From a checkpoint of a small audio captioner.
Training: adamw at rate 0.001, 5000 steps, batches of 64.
Data: trained on synthesized solo parts of chorales (CocoChorales), 39062 training examples, 8.2 epochs.
Rows from block 5 of the audio encoder of a small audio captioner, named by matrix and row number. Rows with one number within an expert belong to one neuron, the router's apart. Each number is 200 + 20 x the weight over its row's rms, rounded and kept within 0 to 999. All counts start at 0. After the name is the row's rms in percent of the matrix's.
After each expert's rows are labels from the 100 clips, of 14976, where the router gives the expert most weight on average: "responds to" is what is common among them. Only what is clearly more common there than usual is listed. The data: synthesized solo parts of chorales (CocoChorales). In brackets: how many of the 100, against the usual share in percent.
# router: router (encoder.blocks.5.mlp.router.weight, 16x160), inputs 80-159
# up: expert up (encoder.blocks.5.mlp.up, 16x160x160), inputs 80-159
# down: expert down (encoder.blocks.5.mlp.down, 16x160x160, transposed), outputs 80-159

# expert 7
router.7,092,221,209,196,216,171,177,172,183,207,185,197,202,177,180,154,190,225,236,190,208,204,197,201,228,223,217,210,206,166,238,209,197,217,206,184,226,204,188,196,185,174,220,215,220,193,203,223,207,174,218,210,228,201,160,219,175,210,165,188,197,235,225,204,212,231,171,208,198,227,247,184,210,202,219,216,210,231,190,212,208
up.0,094,212,187,178,182,254,198,190,175,182,186,215,171,170,204,201,195,179,181,197,219,210,203,211,175,192,164,177,189,207,202,174,225,203,234,214,207,175,183,221,185,181,216,205,160,216,215,206,189,227,176,212,195,169,195,221,203,213,229,194,213,192,183,176,201,217,233,198,227,199,206,190,232,207,162,209,193,199,195,200,204
down.0,088,182,186,203,207,172,239,217,203,201,211,209,176,200,214,228,194,204,186,202,222,194,210,175,211,192,197,214,193,189,189,176,226,189,200,190,182,212,215,183,194,224,197,218,211,195,221,174,194,190,176,174,193,190,225,209,213,221,200,221,198,196,206,210,235,181,207,155,183,227,208,215,215,194,198,182,208,235,221,176,213
up.1,094,179,185,173,214,213,229,207,219,198,166,215,194,228,196,210,216,182,198,232,207,217,220,243,199,210,203,224,178,217,225,262,216,152,188,198,178,199,195,221,204,188,230,202,177,162,241,203,221,212,187,186,211,187,222,227,186,209,203,179,207,176,172,215,227,237,189,240,206,192,175,173,213,183,160,164,221,185,208,163,195
down.1,100,191,167,208,190,230,202,236,222,207,215,237,171,171,208,228,208,196,197,198,192,199,173,206,212,216,216,222,198,210,214,207,197,209,211,216,178,190,201,248,203,177,198,223,190,212,213,182,198,158,218,183,188,188,201,207,191,209,200,165,207,179,203,202,188,186,223,181,193,210,186,177,232,208,165,197,183,192,178,229,191
up.2,090,200,231,213,200,187,193,218,160,202,192,202,222,189,204,224,233,198,225,194,232,177,201,179,210,183,175,185,183,161,234,183,210,199,213,224,210,230,225,206,178,181,213,222,187,209,206,254,240,193,209,190,212,212,213,199,196,228,204,160,263,194,190,177,186,212,185,188,189,220,193,179,187,205,186,205,188,169,205,150,209
down.2,087,190,191,229,171,174,190,211,183,185,209,212,214,213,211,212,218,227,179,164,173,166,200,219,201,177,219,204,192,205,195,226,177,231,181,191,219,223,224,218,185,225,187,199,204,218,213,175,202,171,231,195,226,162,162,205,204,195,197,210,174,210,173,206,190,205,198,195,229,179,209,194,212,185,229,168,175,175,220,213,199
up.3,099,205,212,178,203,221,196,172,216,200,173,236,172,220,214,214,217,216,188,215,209,193,196,205,226,215,208,190,214,194,189,219,202,186,241,201,205,168,190,251,216,210,207,191,173,166,194,213,219,224,191,205,191,234,213,201,214,209,217,209,223,200,203,206,233,184,239,232,176,208,206,217,193,172,178,211,184,148,203,180,193
down.3,090,226,200,210,215,209,208,209,191,180,194,210,190,162,198,205,190,227,190,168,212,189,175,203,190,160,170,188,178,235,196,213,213,222,201,221,217,175,219,229,179,185,217,186,203,241,196,213,208,194,197,239,230,202,207,213,201,228,186,197,172,206,227,231,183,197,188,206,194,191,237,181,206,226,152,173,218,179,178,203,198
responds to: note A4 (82 vs 8.6); oboe (46 vs 7.6)

# expert 6
router.6,085,196,158,243,203,190,214,204,176,195,217,170,175,200,164,189,188,220,189,198,156,191,176,217,212,201,212,192,220,182,177,171,185,215,192,186,186,196,187,231,225,158,216,200,178,237,203,189,217,185,175,211,195,227,181,168,179,182,155,196,175,225,202,205,228,230,212,199,186,187,205,199,237,227,185,201,220,203,200,195,192
up.0,095,212,204,179,211,192,217,204,181,223,212,219,192,197,188,208,185,180,229,174,203,198,188,233,221,160,193,212,188,196,209,185,195,213,197,228,252,229,212,222,233,193,195,187,211,205,217,194,175,175,216,189,241,242,168,222,205,194,176,210,172,236,229,195,201,204,222,167,206,215,204,205,243,194,186,197,200,226,200,236,203
down.0,098,193,193,207,168,194,215,199,198,197,259,250,224,175,195,175,188,192,198,208,187,200,225,178,213,229,185,172,160,214,173,177,200,177,216,218,182,230,200,219,166,211,201,204,205,160,163,215,214,209,207,194,216,171,221,205,212,216,223,207,206,161,200,190,206,200,214,176,195,173,177,191,210,166,176,236,195,191,195,190,186
up.1,088,179,219,159,225,210,184,199,207,225,198,220,192,177,203,203,200,175,239,218,138,172,175,203,178,158,210,201,191,214,218,201,172,178,196,174,204,197,168,243,204,180,222,196,226,179,190,146,182,179,177,152,258,198,189,187,209,199,211,240,202,224,219,184,226,211,230,203,219,232,213,186,175,166,203,209,179,221,251,178,187
down.1,086,213,238,198,191,177,174,197,195,163,208,172,203,206,177,201,211,202,212,183,206,212,208,189,209,206,173,229,190,185,182,189,224,193,210,207,207,192,173,235,187,220,172,171,246,149,202,206,200,194,190,200,200,173,234,200,194,193,194,220,187,212,216,187,192,195,193,202,198,189,209,152,240,184,188,221,199,202,203,164,216
up.2,114,200,196,165,187,215,155,187,228,199,199,214,205,182,178,228,197,196,178,218,192,189,245,200,204,209,202,235,223,202,194,214,215,177,225,204,216,210,212,178,195,180,204,219,171,164,187,196,205,206,203,165,206,206,215,215,185,202,242,227,192,179,166,212,170,210,203,196,224,237,209,240,189,210,222,195,163,223,213,195,165
down.2,108,196,201,223,228,168,176,200,174,199,208,199,203,217,218,227,216,190,241,189,184,199,210,194,203,215,200,189,207,195,190,222,205,233,208,181,214,202,215,198,195,207,159,225,217,147,195,228,178,188,185,144,216,169,183,177,198,221,193,222,195,221,185,172,187,202,173,205,196,198,186,191,228,194,221,222,173,189,209,201,182
up.3,095,165,208,204,198,203,219,150,216,186,226,218,169,194,203,200,213,184,244,230,182,202,180,234,206,178,200,174,198,172,163,187,205,192,242,225,175,210,213,204,230,181,181,218,204,220,217,183,183,191,210,196,197,215,201,166,199,189,227,225,232,209,227,220,187,182,263,164,224,189,184,204,222,179,206,178,214,207,210,225,179
down.3,097,211,220,189,175,195,216,254,191,194,249,213,228,210,171,198,199,217,180,170,222,195,220,189,205,197,196,193,192,220,190,182,180,192,217,198,194,204,224,212,218,204,199,210,176,168,185,206,214,193,194,206,191,181,210,219,244,189,207,216,229,179,205,187,219,187,171,198,184,176,167,193,187,192,170,198,202,169,210,239,219
responds to: note G#5 (100 vs 3.9); trumpet (41 vs 8.4); flute (28 vs 8.7)

# expert 1
router.1,129,185,203,197,179,183,198,199,191,225,194,179,238,175,170,200,238,219,216,201,225,152,191,174,223,197,210,227,230,188,218,169,199,223,203,219,223,206,179,217,203,214,196,251,225,222,206,166,181,191,222,226,185,193,208,188,182,174,223,200,192,215,239,209,215,187,222,231,167,210,174,211,193,201,180,214,165,159,209,214,206
up.0,109,190,196,227,212,211,205,191,186,165,196,196,206,183,179,190,206,185,149,230,215,234,171,188,195,198,181,235,217,208,187,192,184,195,182,232,191,207,225,224,232,171,219,238,167,186,214,208,198,217,199,210,200,208,200,242,229,201,207,188,228,211,173,226,213,221,227,225,201,253,191,218,205,201,227,192,184,182,176,224,226
down.0,122,187,192,205,201,192,199,216,177,192,169,157,204,224,150,202,184,183,195,231,195,194,232,217,229,202,187,177,185,232,185,206,187,225,179,201,184,199,216,167,211,201,218,193,226,182,215,200,209,159,203,191,206,226,162,221,212,210,163,168,190,187,208,199,200,198,178,194,211,225,185,207,178,206,238,199,177,189,176,186,212
up.1,105,239,197,196,235,195,199,198,226,209,179,187,228,188,202,198,185,213,216,188,195,169,210,201,194,208,221,173,186,173,224,235,207,189,210,144,182,163,197,173,176,203,203,231,216,199,198,208,194,212,176,165,201,200,217,166,184,213,179,212,185,183,206,187,206,208,195,196,211,185,209,227,219,195,163,224,222,218,228,199,180
down.1,119,207,186,188,208,221,239,210,198,208,190,174,222,189,217,185,186,178,217,201,230,218,192,228,183,211,182,160,179,218,192,196,204,206,235,197,181,221,182,228,179,211,215,194,199,174,216,181,170,225,199,202,212,207,170,225,225,175,180,213,188,189,191,183,161,232,209,186,203,202,197,216,212,232,197,218,209,218,180,184,191
up.2,102,187,200,192,202,221,215,233,191,175,206,215,174,176,177,242,237,211,210,223,217,227,244,221,186,195,159,221,200,228,212,207,204,212,200,238,198,210,184,207,196,192,195,198,187,183,216,187,200,211,183,232,185,190,215,201,185,237,208,210,221,218,168,209,194,178,211,199,208,208,214,195,169,207,228,185,201,169,180,248,185
down.2,104,214,182,225,242,175,212,244,179,208,188,161,210,191,203,219,190,247,220,186,202,153,203,163,238,210,215,199,221,219,205,209,221,225,212,183,223,199,196,149,231,208,226,232,223,211,217,176,194,171,206,215,189,192,209,230,223,146,167,188,191,204,209,204,183,213,197,197,198,198,187,215,184,215,198,223,181,204,186,186,193
up.3,099,209,174,187,226,202,208,204,209,207,226,207,208,210,244,234,165,193,235,197,216,206,232,186,229,231,210,188,198,209,218,242,233,197,233,184,200,187,210,177,208,204,182,194,216,192,197,234,225,194,199,178,208,213,186,180,184,203,182,191,192,166,191,216,167,230,181,160,214,180,193,209,178,199,168,250,199,197,204,171,143
down.3,099,224,211,220,183,215,238,211,229,208,186,209,185,209,200,186,199,196,181,217,206,234,225,212,210,210,178,209,183,194,187,215,193,200,219,174,173,192,211,193,223,188,190,194,191,176,203,193,190,218,196,199,204,221,199,229,191,148,145,193,243,184,176,183,186,199,169,191,203,218,199,208,222,228,198,203,249,228,208,192,216
responds to: saxophone (93 vs 1.7); note G#4 (31 vs 9.3); note G4 (27 vs 7.4); note F#4 (27 vs 8.6)

# expert 11
router.11,087,230,188,207,185,179,212,200,207,165,176,181,198,188,183,215,219,191,184,190,191,211,197,206,208,180,166,188,158,214,196,201,239,203,200,161,188,222,210,214,206,180,214,179,184,213,220,179,235,188,198,206,203,194,234,199,229,178,199,213,197,196,191,210,202,201,204,204,212,186,204,249,190,191,166,195,235,207,214,175,170
up.0,098,171,180,217,182,225,192,216,198,218,180,202,174,202,192,197,204,187,194,195,208,196,197,216,169,218,214,216,192,198,169,232,220,198,168,240,225,205,192,210,197,182,234,189,195,193,181,196,227,192,221,215,218,233,216,224,193,215,195,164,185,199,160,176,197,216,255,171,204,201,199,194,205,170,193,169,222,243,196,202,236
down.0,111,200,195,207,209,190,244,188,222,186,225,201,227,213,205,183,203,203,176,228,193,177,199,253,227,173,186,204,221,192,184,200,175,184,208,190,184,200,164,224,159,215,206,217,199,230,214,207,181,211,186,203,168,192,218,223,175,213,180,195,209,184,175,188,190,212,211,194,233,221,191,191,260,224,183,200,231,201,177,204,210
up.1,097,220,195,204,158,191,239,234,220,215,224,188,170,178,213,208,192,238,178,202,169,207,181,197,229,186,180,183,162,182,218,218,200,193,173,212,205,197,201,202,194,162,178,207,225,218,217,190,187,186,184,206,217,187,214,186,228,167,211,229,198,195,179,180,167,184,192,170,181,164,230,225,172,195,202,192,202,192,249,191,187
down.1,094,207,191,237,172,205,195,209,202,228,215,212,166,220,207,169,191,207,203,207,234,205,181,171,182,224,206,198,205,192,189,172,187,230,208,204,184,191,217,211,204,184,181,220,227,187,203,206,205,201,237,206,185,209,231,216,255,154,183,208,198,198,208,197,215,225,196,181,213,197,212,199,181,191,226,195,227,197,240,208,194
up.2,111,182,213,206,220,227,183,153,216,200,201,211,202,229,209,196,198,190,197,195,186,195,211,191,213,191,190,208,239,193,180,191,222,196,209,209,164,219,212,252,198,215,187,184,212,174,194,209,201,211,186,206,159,210,216,223,191,203,182,200,214,195,215,250,192,230,185,229,240,152,206,193,232,221,164,206,192,215,211,183,218
down.2,111,192,210,227,202,220,196,173,169,188,195,197,221,195,179,194,189,184,206,204,209,165,226,217,225,198,173,197,195,210,186,187,154,174,173,192,193,193,203,228,151,227,180,211,185,171,169,182,161,221,208,212,194,206,201,197,191,189,184,234,181,169,190,219,194,217,196,200,237,213,212,198,204,188,172,175,183,218,164,187,196
up.3,093,210,165,195,228,202,196,184,222,195,181,191,198,207,195,204,198,165,244,194,225,196,198,190,240,184,185,182,189,164,223,227,200,227,198,201,173,198,206,211,185,196,183,195,188,161,215,202,214,199,223,237,166,196,203,237,131,194,199,207,199,217,229,189,201,209,217,204,230,201,218,174,192,172,196,181,210,207,208,192,198
down.3,107,211,218,192,227,184,197,209,171,170,162,198,188,164,212,207,158,206,223,177,181,178,205,230,222,208,213,181,192,191,196,216,185,171,156,202,234,242,208,179,204,197,197,218,202,208,189,192,194,225,207,211,196,194,193,211,209,239,182,189,211,156,217,199,230,201,199,210,245,203,224,189,186,218,198,201,156,161,217,187,174
responds to: note A3 (91 vs 8.6); cello (33 vs 9.9); bassoon (27 vs 8.3)

# expert 2
router.2,096,203,200,220,192,167,198,182,198,190,207,210,196,195,190,227,183,201,210,162,162,192,218,196,247,184,203,211,185,176,192,214,210,224,199,174,202,211,217,209,182,183,205,213,225,184,165,216,213,193,201,215,189,257,196,183,158,211,156,206,197,208,214,201,213,194,182,212,194,199,226,163,192,188,215,220,201,205,235,159,207
up.0,102,215,167,180,191,200,197,201,205,215,191,181,184,189,208,202,180,182,196,189,212,217,233,240,234,203,166,186,188,225,179,194,191,200,228,231,231,186,211,173,211,176,217,154,202,220,203,166,231,221,207,199,192,184,168,207,218,194,231,181,214,198,171,180,211,221,225,200,189,213,174,201,197,206,192,205,192,188,175,207,186
down.0,097,203,203,211,194,236,189,217,213,179,184,183,198,209,189,168,195,191,230,210,236,178,213,237,195,173,216,170,159,157,182,173,179,216,178,203,179,200,160,230,187,241,208,217,195,221,207,186,188,197,178,250,228,206,197,241,200,210,200,170,191,210,203,223,181,221,215,211,224,221,199,217,236,215,209,205,212,175,165,207,201
up.1,107,237,174,180,189,181,215,211,186,209,210,162,197,194,190,213,216,193,203,241,200,206,196,198,203,178,199,185,215,206,218,168,195,197,189,247,202,185,182,194,173,203,204,197,221,213,211,176,154,170,171,212,177,209,187,208,205,178,224,202,206,187,180,208,180,182,229,214,202,191,178,207,211,199,182,184,184,172,220,191,184
down.1,100,180,179,204,189,245,199,189,219,207,211,175,189,188,212,158,154,184,191,188,213,169,204,161,175,196,206,173,201,190,202,218,172,163,189,224,193,215,193,190,203,220,185,222,190,179,201,231,194,234,193,194,200,175,196,234,231,231,167,217,214,168,213,186,225,193,203,214,177,224,216,214,224,183,172,188,219,189,184,185,191
up.2,109,191,219,206,190,205,203,227,197,156,187,199,173,193,217,209,184,193,174,210,213,200,211,200,198,162,195,181,197,202,194,224,204,208,208,225,177,195,210,197,205,224,203,196,221,215,182,204,173,197,218,208,208,199,191,209,214,171,191,177,233,191,207,186,163,186,194,192,230,207,196,218,210,203,178,217,217,204,223,221,200
down.2,104,216,184,187,193,178,218,188,209,213,246,183,166,248,226,185,183,180,217,210,200,213,220,206,196,217,226,162,220,206,199,189,213,170,164,203,207,230,218,200,184,197,202,204,220,211,176,195,190,195,194,177,210,181,166,174,184,208,177,231,198,158,206,195,189,189,207,174,199,177,240,216,195,209,228,212,210,182,175,157,195
up.3,098,197,174,170,196,212,190,221,227,215,184,192,241,217,230,211,192,224,213,202,226,228,214,211,218,209,165,207,195,202,194,191,218,191,194,235,210,209,176,217,179,183,226,221,211,194,192,180,140,185,185,200,208,185,177,200,226,175,223,183,205,226,212,169,196,216,213,226,206,189,176,186,201,191,198,198,163,199,180,213,211
down.3,101,230,221,194,189,212,207,182,164,182,206,205,180,190,179,139,193,208,191,161,168,183,185,215,206,194,176,179,206,200,214,166,173,189,202,178,200,182,195,223,226,220,172,248,185,183,218,199,184,222,236,228,167,247,213,219,207,185,198,193,227,181,185,215,225,188,223,219,223,169,176,178,224,207,201,228,228,179,224,191,194
responds to: bassoon (70 vs 8.3); note C#4 (54 vs 12); note G#3 (35 vs 7.8); note F#3 (34 vs 4.8)

# expert 4
router.4,092,192,257,225,211,203,189,236,196,215,208,217,195,185,212,255,219,217,193,200,178,194,202,185,194,183,192,232,190,205,193,157,217,188,175,195,216,258,172,166,222,207,203,151,185,155,186,208,208,208,228,228,205,211,207,205,178,189,177,199,179,201,211,193,190,208,179,182,191,196,222,178,205,206,199,195,205,192,235,183,245
up.0,108,181,225,180,192,219,174,192,177,197,210,214,225,182,214,228,237,234,188,208,202,187,193,208,208,171,202,193,203,201,179,164,164,199,199,161,189,234,184,194,216,218,197,222,192,157,191,230,179,230,213,218,208,166,183,153,211,193,190,208,194,206,216,204,150,190,236,193,200,201,218,217,193,184,200,179,206,198,224,206,177
down.0,102,202,219,205,201,187,217,185,219,175,229,176,173,201,195,203,209,224,186,174,179,198,195,166,196,177,207,221,246,224,216,164,226,210,196,188,204,239,187,208,208,180,201,166,174,196,210,188,227,179,176,185,194,206,197,180,203,205,193,207,178,191,194,232,198,204,209,180,219,192,191,178,174,193,195,189,195,192,202,200,215
up.1,108,183,195,193,205,233,222,164,234,182,235,212,211,206,197,211,187,202,172,247,202,208,238,214,165,213,191,201,183,239,174,204,179,163,202,221,211,180,184,214,204,198,216,185,189,202,159,181,230,234,196,208,203,207,206,214,241,171,200,223,182,210,169,195,198,233,211,223,219,199,214,232,212,202,164,191,195,192,215,214,187
down.1,110,229,178,196,232,181,250,186,182,189,208,166,246,211,193,217,195,191,229,163,211,216,220,211,201,199,187,212,205,210,213,244,215,210,205,168,191,196,208,193,189,171,189,178,189,197,221,219,188,194,203,201,215,200,198,195,224,201,189,229,172,181,196,228,199,196,206,244,230,204,198,198,209,143,223,206,206,190,201,168,190
up.2,079,219,165,158,195,184,181,226,213,199,218,171,198,225,213,237,191,160,169,190,165,241,206,190,226,187,205,226,198,216,233,183,232,208,197,214,173,225,243,217,221,206,193,182,223,198,204,216,236,192,209,178,192,200,173,199,199,200,170,228,167,203,225,184,195,199,199,227,189,170,221,184,217,168,199,204,189,237,209,179,240
down.2,095,182,219,226,185,191,222,198,180,225,221,212,220,183,180,194,203,196,232,199,208,166,221,226,198,217,176,206,203,202,164,203,198,163,215,199,189,171,218,186,212,202,184,252,202,154,188,207,202,208,197,204,208,165,225,227,166,182,206,214,223,208,178,179,202,165,215,199,137,178,192,203,191,218,176,234,206,205,233,237,224
up.3,096,222,195,185,209,193,205,208,233,181,187,221,208,220,207,224,207,211,187,211,179,203,210,228,207,177,159,203,210,188,189,219,210,219,201,266,196,215,213,196,192,200,170,163,213,215,239,165,156,200,198,153,211,219,196,213,209,207,193,149,184,210,198,171,213,198,199,229,197,157,209,196,188,208,196,198,163,199,219,205,240
down.3,091,199,179,207,220,192,209,238,172,228,182,210,216,197,203,206,184,175,249,175,206,176,217,178,222,206,220,231,217,173,195,201,211,192,236,199,210,208,225,180,182,225,208,218,186,178,178,229,204,216,205,188,217,207,240,192,166,190,219,214,207,214,181,181,191,190,192,163,197,201,173,221,201,204,218,239,180,270,240,216,248
responds to: horn (81 vs 6.8); note G4 (57 vs 7.4); note G#4 (56 vs 9.3)

# expert 10
router.10,109,219,186,195,209,204,220,207,176,160,195,218,220,205,192,207,194,225,212,228,182,206,214,222,193,212,171,199,190,193,177,178,202,191,200,197,224,198,209,169,182,167,210,192,151,192,218,196,182,231,181,207,192,181,226,236,211,223,235,170,198,182,166,162,195,197,207,201,217,180,182,187,221,177,189,189,197,193,187,199,199
up.0,111,213,218,228,218,230,195,209,193,154,221,207,160,195,237,208,195,180,235,198,185,226,209,217,185,184,204,186,192,221,185,182,184,193,185,196,214,174,179,191,168,180,221,205,204,204,228,190,226,214,208,218,169,185,186,219,233,211,209,180,234,207,180,157,178,190,177,248,165,195,196,200,196,201,164,221,194,202,197,195,206
down.0,104,187,206,220,225,224,215,170,229,210,222,212,185,208,241,194,208,165,210,250,213,182,232,180,210,197,210,206,215,187,165,202,173,182,235,202,225,221,160,202,212,178,192,202,186,219,207,221,195,212,174,201,200,207,173,226,232,196,201,178,201,198,186,207,178,163,213,232,142,196,211,198,203,178,203,208,227,213,203,231,210
up.1,089,204,202,185,203,196,181,238,203,182,205,195,216,206,185,185,193,197,175,235,198,207,211,209,195,220,182,195,199,168,211,181,210,221,209,187,155,220,221,182,193,227,170,210,185,215,204,190,202,212,193,222,213,214,196,170,187,207,231,204,189,197,176,179,206,228,213,169,236,174,199,162,200,207,195,181,203,212,207,225,181
down.1,097,204,183,201,148,218,216,194,222,203,216,189,212,206,196,171,216,198,204,197,180,177,207,243,186,188,220,237,185,220,184,208,206,227,231,201,219,171,217,228,167,195,192,165,185,176,180,180,181,219,202,172,205,226,234,225,212,221,217,222,212,210,179,185,202,208,193,241,264,184,184,210,211,201,201,178,196,197,194,187,182
up.2,102,234,192,213,198,220,182,182,187,171,230,205,187,201,204,219,179,186,255,181,185,212,218,196,191,186,180,174,209,220,220,211,218,194,210,217,253,179,171,163,194,207,202,191,183,192,253,214,165,188,217,207,193,189,216,212,227,216,190,208,200,212,174,207,177,230,224,210,224,211,200,179,201,188,177,235,208,204,191,228,191
down.2,101,223,226,201,234,227,229,213,178,206,191,209,141,214,217,188,206,177,198,216,211,187,183,221,191,198,194,191,207,175,213,174,189,193,216,186,222,251,207,186,238,180,221,229,185,232,210,185,213,205,176,206,221,195,164,207,225,188,184,196,201,212,165,190,202,155,208,209,160,194,196,209,190,230,181,229,207,204,181,198,233
up.3,103,185,216,191,235,204,206,206,189,214,175,169,204,215,228,224,225,193,214,219,216,163,231,206,194,208,208,175,210,223,212,211,211,230,195,189,183,198,229,198,216,203,199,215,182,213,236,207,205,208,171,182,194,220,172,170,188,253,202,172,236,222,245,205,207,197,192,212,206,209,211,211,195,229,191,190,211,177,188,220,179
down.3,098,166,219,199,199,180,204,187,211,220,209,164,186,172,174,192,203,203,194,170,189,179,176,200,198,212,207,215,200,219,193,182,177,186,169,184,176,211,190,231,179,240,183,163,182,197,215,191,203,190,210,212,182,191,203,191,184,239,196,207,180,178,217,221,224,217,217,194,203,204,157,202,218,205,187,183,208,202,191,198,186
responds to: note C#5 (98 vs 10); violin (48 vs 13.7)

# expert 3
router.3,110,203,195,191,240,210,222,172,200,173,203,189,183,245,184,189,206,201,197,197,195,187,178,179,199,175,220,192,208,211,190,246,188,214,210,201,189,168,210,225,211,273,235,182,188,173,189,196,178,194,198,186,201,185,225,234,187,187,176,207,218,207,198,212,220,172,210,219,254,214,224,204,177,171,172,223,182,183,195,170,196
up.0,084,166,238,177,225,248,209,185,186,197,232,200,209,207,205,211,247,195,198,207,214,222,219,212,210,187,190,171,223,191,175,197,176,193,178,228,207,218,192,197,186,195,182,207,188,225,170,205,209,197,218,173,230,168,181,187,212,167,208,218,186,189,206,214,185,211,226,183,198,229,211,189,241,204,188,217,182,208,164,211,202
down.0,093,186,236,194,205,181,203,186,227,201,211,242,218,196,213,196,163,208,186,185,186,228,202,173,195,202,198,177,206,202,213,202,216,184,215,180,178,190,197,206,186,229,209,211,202,200,222,199,208,190,170,195,228,181,239,236,193,190,200,211,165,191,201,202,245,214,185,202,214,197,232,197,220,212,229,228,202,180,186,189,171
up.1,088,190,185,205,207,175,221,208,177,222,188,186,203,198,175,217,189,203,202,208,184,222,210,199,190,227,179,206,200,198,217,212,221,170,176,163,234,230,244,193,194,215,170,187,215,188,178,199,178,195,172,183,190,216,231,204,203,226,188,188,169,232,190,177,207,172,191,212,170,181,196,174,174,198,173,216,187,203,224,194,218
down.1,084,213,212,245,219,224,221,212,183,185,201,198,170,157,203,213,223,196,199,191,210,174,168,197,204,216,227,191,212,211,220,205,167,190,203,199,199,186,184,157,169,217,214,194,222,234,205,203,228,199,197,217,234,209,196,185,155,211,212,191,238,209,224,194,220,217,177,202,190,211,189,202,195,209,187,193,174,202,193,191,191
up.2,107,229,208,213,232,188,167,220,169,187,164,150,143,212,226,228,207,183,176,201,196,187,198,161,197,221,231,227,219,215,198,197,199,221,201,212,177,196,233,190,211,185,231,205,195,178,199,215,193,224,214,197,182,217,211,172,191,228,207,187,196,187,205,200,203,215,198,194,210,219,233,243,193,205,198,216,173,202,210,208,200
down.2,114,219,196,200,232,185,182,192,204,199,184,193,167,200,199,218,217,200,240,153,195,160,215,189,207,215,200,186,193,167,216,222,167,211,208,196,213,206,195,192,228,193,187,230,201,227,195,220,225,188,214,186,233,184,211,187,165,190,175,186,196,203,203,189,198,163,161,242,205,184,222,201,185,207,207,208,184,219,231,187,173
up.3,086,191,185,226,233,203,219,213,186,188,228,223,200,204,212,200,224,208,222,204,202,195,192,196,206,206,215,198,189,225,182,209,188,230,195,225,222,171,197,199,203,244,215,186,173,210,208,237,199,203,228,190,197,216,177,186,165,223,186,217,224,176,198,181,189,150,197,209,200,213,155,177,221,163,185,206,147,191,202,208,213
down.3,092,216,183,213,215,164,215,226,190,216,209,193,168,194,196,204,199,209,194,204,209,191,150,222,187,190,189,169,168,165,219,220,191,197,226,195,207,211,237,186,156,219,180,219,211,179,197,214,198,181,179,181,187,177,196,194,202,218,195,189,198,183,202,198,205,196,201,204,205,204,174,196,207,205,234,198,202,202,197,207,161
responds to: note E3 (82 vs 2.7); cello (51 vs 9.9); tuba (27 vs 8.6); note F#3 (25 vs 4.8)